From a checkpoint of a small contrastive audio-text model.
Data: trained on synthesized solo parts of chorales (CocoChorales), 13.8 epochs.
Rows from block 4 of the text encoder, named by matrix and row number. Rows with one number belong to one neuron. Each number is 50 + 12 x the weight over its row's rms, rounded and kept within 0 to 99. All counts start at 0. After the name is the row's rms in percent of the matrix's.
# fc1: MLP up (text_encoder.blocks.4.mlp.fc1.weight, 1024x256), inputs 0-127
# fc2: MLP down (text_encoder.blocks.4.mlp.fc2.weight, 256x1024, transposed), outputs 0-127
fc1.901 103:16 49 47 56 45 62 38 37 23 40 27 62 54 31 57 76 48 27 57 48 68 22 49 77 59 49 44 43 45 51 58 51 45 62 33 55 29 48 45 57 44 57 49 45 34 43 52 51 58 72 46 56 40 42 69 72 67 37 71 63 55 52 33 80 62 42 36 56 33 35 36 64 57 61 48 66 34 61 31 44 60 65 57 36 64 64 53 30 54 48 57 32 37 50 60 45 46 60 40 48 52 54 34 31 41 42 30 33 43 74 44 33 73 61 65 44 48 46 34 57 30 63 46 46 39 53 52 41
fc1.902 095:43 30 45 51 52 38 34 42 65 66 46 51 65 38 54 50 51 42 54 52 54 36 44 53 42 57 44 61 46 46 54 51 31 27 65 43 61 42 58 68 55 68 54 52 49 41 34 49 54 58 44 31 55 53 31 55 66 44 49 65 39 30 49 44 54 52 45 66 39 38 37 63 45 55 43 68 58 46 58 57 73 56 47 47 42 32 50 57 61 42 33 26 64 40 59 57 59 81 51 31 38 46 57 44 52 54 40 43 42 40 47 49 59 52 46 55 43 65 54 49 59 57 75 52 50 16 43 36
fc1.903 097:41 50 41 59 50 53 48 42 68 61 62 54 49 17 62 67 57 55 66 32 62 38 59 41 56 61 48 46 69 41 34 47 43 23 51 49 39 47 46 64 55 44 69 35 40 56 40 66 38 45 54 30 71 55 68 37 54 41 43 46 46 43 45 66 64 52 65 44 36 44 42 64 68 50 48 35 60 50 57 52 54 48 54 67 50 40 62 64 33 36 59 52 38 67 56 67 31 60 44 46 35 54 50 43 45 53 59 54 57 31 59 56 40 44 59 49 36 34 61 39 38 50 57 68 45 56 55 53
fc1.904 096:42 49 54 36 37 56 57 66 52 66 46 38 61 49 43 53 74 55 32 57 41 43 32 55 57 60 55 53 26 40 52 37 72 04 61 40 43 64 46 49 41 72 43 24 69 55 67 50 37 45 28 61 50 55 24 52 40 45 27 30 62 45 28 48 49 41 69 49 51 72 53 52 70 53 57 56 54 61 80 36 39 57 48 65 36 61 42 36 51 45 62 80 48 38 56 45 46 53 43 63 58 46 57 39 53 68 53 58 51 48 43 74 53 48 36 53 56 50 32 49 51 37 49 47 43 43 51 47
fc1.905 093:44 62 63 60 46 56 80 39 63 38 60 46 50 57 32 42 50 60 26 50 58 62 47 41 65 51 57 57 31 58 67 48 24 39 49 36 52 50 57 31 56 84 44 56 56 44 55 52 47 46 51 41 47 64 50 78 42 57 49 39 42 41 48 47 34 60 36 38 63 44 65 44 68 49 37 55 44 66 68 56 49 41 56 61 48 54 72 63 51 41 39 39 65 30 70 52 53 42 45 69 45 36 64 36 41 35 57 63 49 31 75 55 47 44 51 49 55 66 59 37 47 40 40 39 42 46 51 54
fc1.906 098:78 49 43 21 32 43 49 35 47 68 42 27 59 39 44 74 47 44 53 50 60 37 26 62 41 56 61 67 56 71 39 43 64 62 51 40 58 58 54 78 42 39 55 69 39 40 47 46 50 41 42 36 40 45 50 56 88 35 50 46 46 34 45 30 43 47 46 23 65 28 46 25 58 48 52 30 58 49 53 45 53 46 67 73 35 51 44 62 62 50 72 56 69 41 55 58 57 51 44 47 50 75 65 57 26 38 47 58 37 57 43 42 53 43 70 51 46 45 67 61 44 62 59 42 54 71 72 55
fc2.901 110:43 40 70 48 70 22 31 36 65 60 51 49 41 46 71 47 35 63 44 71 39 44 47 47 32 42 66 55 46 43 69 54 46 43 84 44 54 59 47 55 46 61 37 52 36 48 48 54 47 59 64 49 63 41 47 53 36 50 62 42 65 55 43 68 57 59 53 69 48 49 45 57 25 36 61 63 36 45 66 59 20 38 65 60 64 31 27 63 49 62 44 65 40 59 40 57 40 32 58 47 51 62 54 36 58 52 63 50 49 45 48 39 58 69 55 41 37 49 44 50 84 57 44 46 48 33 52 41
fc2.902 098:49 60 51 61 46 45 43 37 40 46 57 44 40 56 51 58 42 67 47 42 31 48 29 60 40 48 38 71 49 41 62 61 39 74 35 53 46 39 40 53 60 41 45 49 70 52 40 58 54 62 48 38 48 37 68 54 51 38 54 42 42 42 52 57 38 40 43 77 53 61 46 44 53 62 74 47 37 60 65 52 45 37 76 58 57 42 33 46 60 29 52 82 50 41 37 43 69 24 60 52 45 32 47 63 36 55 76 32 52 61 61 51 48 46 54 59 62 47 17 63 30 68 46 49 55 53 48 52
fc2.903 098:65 50 71 46 53 44 45 60 57 55 35 35 33 63 30 53 40 28 38 78 44 52 34 50 63 47 29 53 38 70 55 48 52 52 46 33 70 56 49 50 61 40 33 43 45 41 35 38 67 50 39 52 47 51 56 56 47 51 65 65 48 52 68 43 52 52 34 62 81 53 59 47 44 58 58 66 40 45 36 38 36 45 51 21 50 42 41 48 64 59 51 51 39 45 15 40 59 20 59 46 52 39 52 63 27 53 25 67 45 67 63 25 47 50 52 75 71 56 50 44 72 26 52 44 52 53 48 46
fc2.904 109:39 45 82 42 34 45 49 56 80 50 43 46 33 54 23 44 49 46 54 57 66 51 72 45 36 18 48 24 37 66 47 46 37 43 33 41 67 28 50 53 42 30 40 54 31 46 61 32 54 57 59 37 56 61 43 77 58 53 58 49 43 41 81 74 54 51 25 47 49 55 62 57 49 35 47 56 52 50 30 43 68 66 55 33 73 50 43 55 52 54 53 12 62 55 52 61 50 58 45 42 60 65 36 47 44 50 61 62 50 64 40 43 47 76 64 32 45 31 71 53 43 54 74 53 56 53 79 56
fc2.905 068:55 46 44 39 54 60 29 73 47 42 58 86 30 51 42 52 57 49 48 81 47 39 40 49 42 62 36 55 55 49 47 43 52 38 59 53 74 61 58 53 44 51 44 50 32 50 36 70 48 35 35 68 36 53 54 25 44 54 41 55 46 84 47 71 48 61 37 46 47 49 49 31 56 33 51 49 33 44 68 46 63 38 64 55 49 50 54 35 44 37 38 46 60 36 63 56 50 50 57 39 39 52 50 45 60 52 46 59 38 65 30 29 46 45 46 59 50 61 63 47 39 44 64 37 53 26 61 35
fc2.906 101:42 51 63 73 53 49 55 51 77 44 37 53 61 39 59 53 57 48 61 49 57 53 52 44 64 32 51 65 46 48 43 53 53 39 47 42 55 45 61 47 42 30 47 37 55 34 32 58 76 53 64 54 66 55 46 52 23 60 47 50 39 54 55 43 74 60 50 48 48 74 62 45 54 46 45 62 72 57 60 50 50 60 67 57 58 39 56 53 57 40 18 42 43 49 28 53 44 30 71 62 54 38 48 45 73 57 54 63 51 55 52 40 53 55 40 34 71 31 49 45 65 47 54 48 45 35 48 47