Weights of a small contrastive audio-text model: trained on synthesized solo parts of chorales (CocoChorales).
Rows from block 6 of the audio encoder of a small contrastive audio-text model, named by matrix and row number. Rows with one number belong to one neuron. Each number is 128 + 32 x the weight over its row's rms, rounded and kept within 0 to 255. All counts start at 0. Numbers have three digits each.
After each neuron's rows are labels from the 100 clips, of 14976, where the neuron reaches its highest value: "top examples" is what is common among them. Only what is clearly more common there than usual is listed. The data: synthesized solo parts of chorales (CocoChorales).
# fc1: MLP up (encoder.blocks.6.mlp.fc1.weight, 384x192), inputs 0-63
# fc2: MLP down (encoder.blocks.6.mlp.fc2.weight, 192x384, transposed), outputs 0-63

fc1.181:122135205178141164187124145096113140107131128155163135092132089131113095162176136154098089087153084145196079161113095157137139173143110132116130181210112132097151139143170072128112115144138135
fc2.181:073110115142156078157137086153146128096105077177093127153158114145165189133155139120111121165112177164140211173112081069145201116155123051088143174099070133112162132094125082141180130127085115
top examples: tuba; note G#3; note E3; note D#3

fc1.370:165162096149157092143168100074094206114102124151127102113127145075175161180136137168154095115110086090187117084138117085171086138077102169112126121133106110160084086086126119161137106105104121
fc2.370:105143114149075159151116132148134092146134114165186167190143122103085072160164095146103094145064131165107070156141154171120108055110107100143104130137098180137088108171112178135135092141135066
top examples: note D3; double bass; note D#3

fc1.55:173111135134096105164048178120100100140119128142180188110143094117143101092164160099088130160144114107133056124121105104160091102097112080107137161184138103081114144090164141144123108131167165
fc2.55:111088187117138086144091124069144132125105087101144105201168148125131163124187105098138109105118150167152094096101092114147177119154140189086148151144150170115154175080099096136110143078134167
top examples: tuba; note B3; note C4; note A#3

fc1.298:131163148165103185134108188167127139074109068136187132118079135157055108107163131081118104109057145147129124109139158094150155113115129184113164139131158065117073142129121082138144167146180108
fc2.298:143057147076141142100187100129166117109112132117169129137100159123151116101147099115156245067135137133104149130101106130140112113127109114079139074145175134104149160073133109162061138111164077
top examples: tuba; note G3; note F3; note F#3

fc1.54:142043160106148108124147132115107073156107121103121129162087118119138128083115147122141139126072141079110101151073144118116187079095139159135179140164161068068116126160143104103061115108095111
fc2.54:101096120135066155100105141144097177114101125136105125094093179131169086104173049157188096089077174150131086139101112144110137178086115099086130106094068138143165139140141157136130105148110141
top examples: note D5; flute; note F5; note E5

fc1.19:101089154157169155120112148143103119130162152115128100142100162152086132123146080113163094075178194136132115125088094158166137137143133108172157170108132117109130099117132083064143080115093161
fc2.19:167119121156151137092118150125078129094077104095107125144056133148141112096114099095088067068117152144152115115192166136088106147105105095099178174132126164130066156114090122156106145159149120
top examples: note D5; flute; note E5; note F5

fc1.81:075132151092133110125147144031131092125157068150123145182123156142120125131119173060114131122118163155108132107133151110143134165137125076143112123159137189099109102164053164087127094165166151
fc2.81:122103115182158132136121100157094163122150130148166172123174110095148045167131069119149139089056131124184094083099116102166111156150115175118167139083111079133113149140203134215114177101104129
top examples: note A3; tuba; note D3; note C#4

fc1.262:108150096145183101169065071084111092151158109133120090102082139188141101127170146061080093104155114132079121117175160059135114093082072146110133106186134161084140147135129186079183150157139101
fc2.262:159152129126146174121191076124142161155175164164115184178154057084089132158207161153148160120085126113111111117137061115144121181095099140077127108134158156148133136136111120181107118129140086
top examples: note A3; bassoon; note G3; note D3

fc1.194:133149119124078145101138168112100166116113130203098154148127095130139079176148119113159086108175094072092090197163109088127129170079081151131143131128175089119160120155127163132137163164094188
fc2.194:080181106043143120118114113099089148163210146107174130138092115104111084116095095133106079112122134150091178120134120066105099112182167150111114124156175148150141134084206123137113105132122116
top examples: trumpet; note F5; note G5; note D#5

fc1.196:087106088104187144175179192144107133109106162104091075115096102133133184147158097110161128106088143058170109148034086175168114123151109085086123125151139096101159136113094115086111109128113173
fc2.196:089206120186093088162143096100144115072150075107137164117125054171140107121101095121109131136097183117166185098144118150058094106157188075151070106119159146084062079157146148063149113058126099
top examples: tuba; note C#4; note A#4; oboe

fc1.381:127135173161158098082158119083143131140135127181162107104082124164087131126153127128121187144163105101105081128103139132172101058141159161082150124170158156080198102152101151136134130147164125
fc2.381:136158128042142176174152128069148104093161152127122133091117112079101121146127127088161077142142144104164127104110122141052114176119107204149148084166143113100129148165141112179190146091064162
top examples: note A3; viola; note D#4; note C#4

fc1.168:126111127133118087070146067093150185144090144087149113086110145184092069141139123147122172143108109154168074138177140142140095184139119075126171151120109123098127121123130168116169122147134161
fc2.168:148141162125158110126115114038144134130087154136130106120122144152099133141145136162115110058185146166154117152142094173133098135143199085099140092156132066122086106142151114115129108141101108
top examples: note D3; tuba; cello; note A3

fc1.149:126134124119090148163155121122111204069072193150169155102158179119073126095132113163134072127134091107072075149071141098126126103118130098055115141161158102085129157152100137152150112091104097
fc2.149:147118144110142119125119178089071140068136083119138162173095164084147123155148195139116145119122133090120112137132127118148104133157162148168125157132142123143137059168148106069161197074143116
top examples: trumpet; note F5; note E5; note D5

fc1.195:077151165116075084168157152155150148073174171127198103146103138143123115196115133143181114111117089153101160111161093148182171086129129155154078174128185087087196115107125146062115108141129157
fc2.195:135159098153131125119103134078140123169142067118106180122140149120132162105089116083127164101139135107115111100192123143173156116179113081174157110108067135186095148111127178143173151120159124
top examples: tuba; note D3; note A3; note D#3

fc1.46:128137082188142126109158083169114132161120120103153126118155117128168129134109136169075160120122148167121132125205169090101117104135135123103149131113151138172111138145080196071087162162160116
fc2.46:111157109133143144137133096130098152073199181125198036143161135135155128071144096154131118124132098087154145119116093196193190134113122090123175085149055101153174140116118125156185073104116125
top examples: note A3; double bass; note A#3

fc1.82:091100206131145163088165157110144141114129073183129084141183116056135099077118122143160084151079122144119124148081186124180136131065150132166150093094163145099097159124132146066163147087129050
fc2.82:116138171138160137089115098116101125095096153107143085167106088114092120115156053103106124155116143103129173152169093093126175181119119122094118176129139063166117079087114157171113064141131152
top examples: note A3; note A#3; cello; note G3

fc1.29:149135175077105123085093125150135091125077148085192119120147106178107146115110144155107116163124035142113118166150155131126110119173136141153187141135136103168151109133077144045158170116130120
fc2.29:163134165159069046123171107154141183119148120134136127129182145118128117106160167160101052137140163110165087095116099154118079114094132114127121123154113102080059102116146161077150149143115072
top examples: note D3; tuba; note A3