A small contrastive audio-text model, trained from scratch.
Model: encoder norm layernorm, encoder activation gelu, encoder moe expert_choice, encoder num experts 4, encoder patch size [16, 8], encoder layers 12, encoder width 192, text encoder width 256, text encoder activation silu.
Training: normuon at rate 0.034, 4200 steps, batches of 128.
Rows from block 5 of the audio encoder of a small contrastive audio-text model, named by matrix and row number. Rows with one number within an expert belong to one neuron, the router's apart. Each number is 500 + 40 x the weight over its row's rms, rounded and kept within 0 to 999. All counts start at 0. Numbers have three digits each.
Before each expert's rows are labels from the 100 clips, of 14976, where the router gives the expert most weight on average: "peak in band" is the frequency band that holds the peak. Only what is clearly more common there than usual is listed. The data: synthesized solo parts of chorales (CocoChorales). In brackets: how many of the 100, against the usual share in percent.
# router: router (encoder.blocks.5.mlp.router.weight, 4x192, trained with AdamW), inputs 96-127
# up: expert up (encoder.blocks.5.mlp.up, 4x192x192), inputs 96-127
# down: expert down (encoder.blocks.5.mlp.down, 4x192x192, transposed), outputs 96-127

# expert 0
peak in band: 1000 to 2000 Hz (88 vs 25)
router.0:551550447465489599538495515493464531560523523501573499562532480475511546519562483517419447458484
up.0:531567506510456542494508476481481540402527500416486562443473452478456551485497479439415471494484
down.0:523468479555495521554462495488536484523503510506449503551510463528492525496521572524477452530487
up.1:521584510562480550547527482488449499572516407558444498517493493519474536432533520477480501477524
down.1:462512527456496493449515489574508483555544502507541487553483481498513495533465464414472446574486
up.2:449549470477509564508459576436495510506479586498420441478433504511455529475520531473506426560531
down.2:535470478463612515522500438530511475522553517499481488536534492499516486576503543508404515442457
up.3:538540553445593528559473496511516558539488472484459512506517466434446471516444557470486487542506
down.3:423496490476487516527520539549437492435521480459570491503554471543455545496442409517491501516560
up.4:484474509535474547535574472453522532530466473405496523484521525520552493507544431386484451456519
down.4:546507577554538516501444543595481529498519516484522484538552491508527477566491474499502455537467
up.5:426528469514447502432500568460510424441528512602550442567511515454516516485504521544451535499477
down.5:479520530498413568470586561474552531468529503474464506500473543472462498529510416549494507516480
up.6:456521497510491483505526549513487499479552449601453492551441520514505510528475492468586451456480
down.6:562440506512454431482525532526560479516486545499515522489489470499573489418535475496499445477480
up.7:506483605554394503521516565501483474513507559500504502529509457569475548457449521460554559555502
down.7:524498481493505494499477513442568527478436498459484540500459485419473466507505462548490555508514
up.8:563473525551416537485526501516576477538487498519508477474573463502527517458493483410545534453488
down.8:475510487519501494507507528515522441511516502492442527537451536424534537518481454535484475494509
up.9:496491501528446408488538510473541459542508507567520420517509472550516454505477519454541504562543
down.9:460468458483566487481537476446539493464471530564500522479472535508466466439536469562461584454464
up.10:473472492526498504491503521540527457506548473450469473589463477523507533475537430566498508429522
down.10:542495507469461438480524389413505581524479611550526458511519509461482553496483512428537468541486
up.11:521502540450477552416509496545501454466518536456487466540514507543545514476508489516438429532540
down.11:543465487512484510594402487447483464519441566514473489505516500537518486527469551507537543535426
up.12:468487520491477452491513534454496589570492539534529527548498601524505465490439525533488438492467
down.12:519568431468524539499520554488545478489469456496422528475498520451531470493541555462415520510548
up.13:540424463523518460555441519424549516428489550528522565538538450520497418426426514484515511515495
down.13:454539525479425481502538490535482409539482489490505445495559516533520503510505480516549493570501
up.14:439499436490554519523474495432524482498501557557524490498486522510521448491530529508441453471456
down.14:565499498535520481442512506474490530478511468487491538497499468499570507498500517534494492525489
up.15:460532567588537517512512499585551488464501530481567535479470558438535506550459462480517420546414
down.15:554468481524449491499440541495567475421472500436506507523528468400566481454569462563441527517505
up.16:466531480505483479495522509505409424541507478489550483495430540550521499497516461550538531496547
down.16:478505426408520453431561512567585467436544465504508499509470427486457480544444545464522562508468
up.17:537501456447489512522460476570505564524407490530485439548488493496498591539479554507469449492485
down.17:515436381465461471579461445506457550538535530478527510485494521559481448496499526456559479467452
up.18:446535523527525555469549455492446476514464409541530472585490489487555495482531407550474583443566
down.18:522551447572501491527498496471463466564533484417464488483500615476479522528452447476462480458543

# expert 3
peak in band: 250 to 500 Hz (100 vs 25)
router.3:495493488500505506502516517477500452427518502501544597539528481510413446467439502471586498532515
up.0:535548463527460492530523478519507456590553487414492456506493480442514529500571496544494536440556
down.0:445498541453500485450513472544448512494564448444520536574419489496497482478587520423524490571499
up.1:466506416473542474457450457597450487509550491554474535496543452491523488554490511501465500514448
down.1:454519404556481419520525497478555470527526511505467459575530480473542490451517492471455534529565
up.2:417523524514511553446454445463560473494514486445514551521517454425479576417363458444473471524433
down.2:491444456526450531538543488520474482509451469512575439493499505552494470545595519486579508534497
up.3:481480500560445579438470574500533489503441478555469516449600474498469500439543428487459530502448
down.3:587461497520495495531509504617489547471496539482491518548466500545473437461514523471535539493495
up.4:479499491521568455441459496480512449524458500463506559545454487492548507496532517566451556517551
down.4:453438463482556491514480541520479460484496501463516470510513493532521505459527513552460506439550
up.5:530457549552541499554539532470563519571476425486478535478551546516477520464498506512571454477483
down.5:471427448508533524484585517540511517447501538519406531529477533507515439551487532547459538551467
up.6:548594431522507482562527422424528516439508516480438530457436528490526516491467481482477529431526
down.6:517490536538463520496528535589506548508466494560541567523492583482480415464532496476542456591509
up.7:602531502551493487503488529427487473548480494494544495398522443556463516534511530561464497450569
down.7:439546490453504505582521444512415480528591429497504445554498488491404461490499430554465506480519
up.8:512499476514433540547421452522528512564466465535497467527433533467488503443476486485531498550455
down.8:416482516504481445468420447459527516464572482473483435474484514498508503485511506414484525443476
up.9:516485561563514497549480507547474533506504564580534447518557510535536519495548506518436501495460
down.9:459506560511457507476528547511523494569454504525438500536521466495532493555481503507501464468484
up.10:510539503590464483466593501502428513513532487560471557532536474533548600482598519490416494408515
down.10:532481489467515506466410569594499521508456511479495495488453512557467518485519420497474477486600
up.11:423497549471553529489519489487494555469529495563428513446496569489521469469473367474470500512522
down.11:501487589512494458440471515502443478450483570499464509624516531478447546509506526451519471498399
up.12:465460517416513448556543518536528507500534500499515480551462487453516495493510607439473529526520
down.12:468511445502503531450544529450466496522557467517493578513449498513448522499419440478551430471437
up.13:459517458536490473505452478476507515489485456486464499483519505594529501443521543472518545458465
down.13:470539552515523439505462455536580459529474544476482479471492448488569494530489487472469522463510
up.14:463463489429396529501545496514471548506420481480534479553472529517535518443516466525463516527554
down.14:535537470585527550506543470459476520478450517544486602516487455501471480561527546555473489540509
up.15:479460432488551551467533437540514455422500585501451487499515436459502467491504545476531533519421
down.15:457479487584471489546513529445561513508476416487394500511516500463465475462533501512507552463568
up.16:537514547493527504496599544504475523502459508484457545495504468529522542509547426478474551455462
down.16:483477459508533493496515557513515503496557442463480432510449494430478510453438491547511502480484
up.17:501481500477487520443512595516448467479504520519525476530507448528450462478456545466552505458445
down.17:525477436481514520481490485507522492489493516450432483468461436468517505517437563521500480469558
up.18:454456491444461502478521524509492541461521486564547532465573563491466481578535461529504556514524
down.18:490543574514468481466473488489447481559513511525501556537483431550507471466509482464560472533548

# expert 2
peak in band: 1000 to 2000 Hz (66 vs 25)
router.2:411485519472508429466459414474539537624446453506475443440507542530539463565490563582526498498515
up.0:479479465465504491529543484559475418483555519461523518528511540524475504511493470508487485468472
down.0:487559554555485402400555492555556490468547487466490480527462496526530525444436467430528596449493
up.1:521491531485450489473528573450517551494501474533473473494498471607559517459523454486501437398572
down.1:459447613427564457538532486527537525557485514485570458546527516519512494606431561478485454477524
up.2:448593558528477511443537492447485537551495492465570522485531454480477472476506581564495532497441
down.2:549520464518472452496520467591476524484488515512490500512460470473471484490558442526511516495531
up.3:462490549462512533538563481509502435460501520463523548488552486492492466473471567416492582511487
down.3:532481500496487517460468480497531486486508498460497461460465538539470520467483560480575554574483
up.4:524480531495428481472575467517435459502474521472539535560555479500436503475531547502499521522474
down.4:475510501475497450490568414495500466554537495493509467568509557496510524446458532478532507451560
up.5:457541479499433531516501534538497485438540425546452505512468464509506461440499550443525497495511
down.5:458566551522485471575571516490534515532505571533501597466521465497509594564450490460442503548540
up.6:541510444548448489497482485438531482521505539447514510502531519488453483553422506505516583520550
down.6:454476535470514520505450483604545527486468511528543546463496459493496596502526521481479493533523
up.7:490497562521512428509468545528448434483541439526461459527492492517478463477521459531525538504438
down.7:468470363544452465441484502436451574490492560481572470485501519547573524488487482485538496489537
up.8:524496485561496581628497452548494472478503478509521528497501528498467469475511498540404513462480
down.8:479532542497485555477466452510405479520524498490449509562541510502563541507407464472460484499472
up.9:489543484532547497525509577448483475572458443567518513416525488525517442466476508511478539569561
down.9:458489478523553464530532511515402541381513544481530503502526503488490468515543468519579478475425
up.10:496523526485466477522500496501450566439507495463495493466502533513523473544549512521511514545582
down.10:495480508491522560497601502521489429507413501513512440532521484534438463536491460489517498457526
up.11:490454536491529463479512527481536561486495577474386385477491480535502509540517450532498520462536
down.11:490447518528562533503509462503482462594554448550511491550524432472524447511573515532502476533493
up.12:476467472542432478551426482539488458498475541573516462518477471509552446513524466540538522502475
down.12:466615495505478460514540511514547558530399467459547522491552448503484550498477513478493502560537
up.13:479474532503449449584559477579453515491449519479494547489486521536482419482492520515468477439520
down.13:572423502574478597458534435511488490485496480437502464513514587451492488508499521557520457562460
up.14:479510433571475406496505550513515504465504558505448517479500444446464442456503466556447438427517
down.14:494541500506433503463494516541512519492496467529507468524501554521377497592454504467479521510532
up.15:475469561481487442511515455477469525552426534534514534510456458485554503466528494428455543526450
down.15:514520479544461571468501515520447455503525563454481471442480545519433472547498497458489490490550
up.16:533512456490485495497449514440500508466469540534557483430461459506537496477423481512447472563580
down.16:482512461490571459503483531499486519498501424511479417481465566535518464504463544456476531527475
up.17:507463562489498451448427491512453519509465454526495502540517531535501372503474444477548499493480
down.17:511456448553503504534554501484541589493438480513449513536443533548616474537477467517527509510573
up.18:500491433563530465526438470528519434569562547541487522517573420503440471536511546511555483479506
down.18:490589533476499531398448562549475485496551535469446509515434411526528557438515444505483427484438

# expert 1
peak in band: 1000 to 2000 Hz (52 vs 25)
router.1:534489553544502501485508547504535491430511473530427477469424513506521519479505463463479518509492
up.0:468444546451523570488477548444460485535486466435536532483519500517549479491501463486517444520520
down.0:492446560521505443456515482502474557417526512473509500530461508504519463474509553522521514555465
up.1:437445455532482498495468466559395454563510499493472524498527519546530516541497427567396565499547
down.1:474492516501577531465462457465479490496491469564514514583478480477544438496520490481529496456573
up.2:547504526512452501483532507462502557530422485514573560464514562541561496457515527509459552491574
down.2:553474467403539516487499512461448530504465544454493528521536490485552506539494513441545503502455
up.3:536556466447492480505456498462535435500500514452460512556506488454480458513486485519490507507518
down.3:482499399558470509476535458538472483541548562524490469492509524472518520496510528509570498505489
up.4:542581473569541535488453467462458487403518483453545506511481492499434480505534490492505527422463
down.4:531444449453424454532515431462461510471510528532462477469531506579428546526549507486545545511545
up.5:557548467548459520489492498540527460465487457535512514495478489509478551527461541575498514494460
down.5:489510418572471482478470579486576503559469502429482514522460491567474515535510540577479485516465
up.6:441484482524472538551482532497488496556409545555500500584486550485541545534526514459496475489406
down.6:467544487528482503533493490419441518433475589472514443475473549464466523599444530476487514512498
up.7:515497485476511536504545541462452509502521529464524573535478546525530530431481489483480483445469
down.7:484538447540438552524430523506519473470458448443547496467403549474497463565510514521470455495465
up.8:480545451479519507554507567469453476487479515526531500511511496545399492599494531508484520474511
down.8:504475452502531469541526450456502513486451530551555478483542510510553426422506459566495532497517
up.9:454569464524502542418514475501510508526505442487566443518466420586534511538482491440533487521500
down.9:551395469486500533514548486501514489503523592522583531474542494497445545416539528521503475529488
up.10:558531516520485554482548517552495469523480492471556458550532476570519505481526519481438543440419
down.10:481516539489539486460478532462474469549452490489452418509511495542515530499483513536549516483503
up.11:429531456500548550491566519450534500558480572512468431491511494541487548538507481529527532526449
down.11:478552490451533487514539452608559531440541494512483557485514484483483500527543497494446531490435
up.12:526585508557533596548426445458482581477426461466466492517480508421496527552495582489498525516465
down.12:519547450461504527489477478482493510544482545435510477478567515463526463521452428577467548522518
up.13:567463538520548536505466510486471504507520437493558554603477507499436491483509493530510456451531
down.13:513525526556495493492508581502518469499475535473503463504447531521505522473446480555459510573478
up.14:505535506506495524473469493457550542448443457478521467484543573483476554516442472526425530478492
down.14:486514532365499597550538481484544473492514537505546447476491460530511569512498500499504554516539
up.15:508502497512473492491468544493399533445547511571471440459518559519498495492538457471498505487531
down.15:527529491447525498507500489488477473467534504577452486594433431513416443486520421462457523519467
up.16:480566510597465445501486521524537488464486531518479494473486482548431573541580443492463446519475
down.16:552498481564483493500512470485483454518495503517541487505473473511409471544502509485494510519422
up.17:499500477478487548481514478512497496545497480422517491518485537462503483520507502490599612451545
down.17:515487478498471519557454480560458527548420481497482499601499545519588413471510481522551489597504
up.18:456516541450472514512507653552480470455509510567601516439487442542435518509523462394481530522472
down.18:524502545553513469505470440459542480484482469464437474511494411500565523548508524627492490451453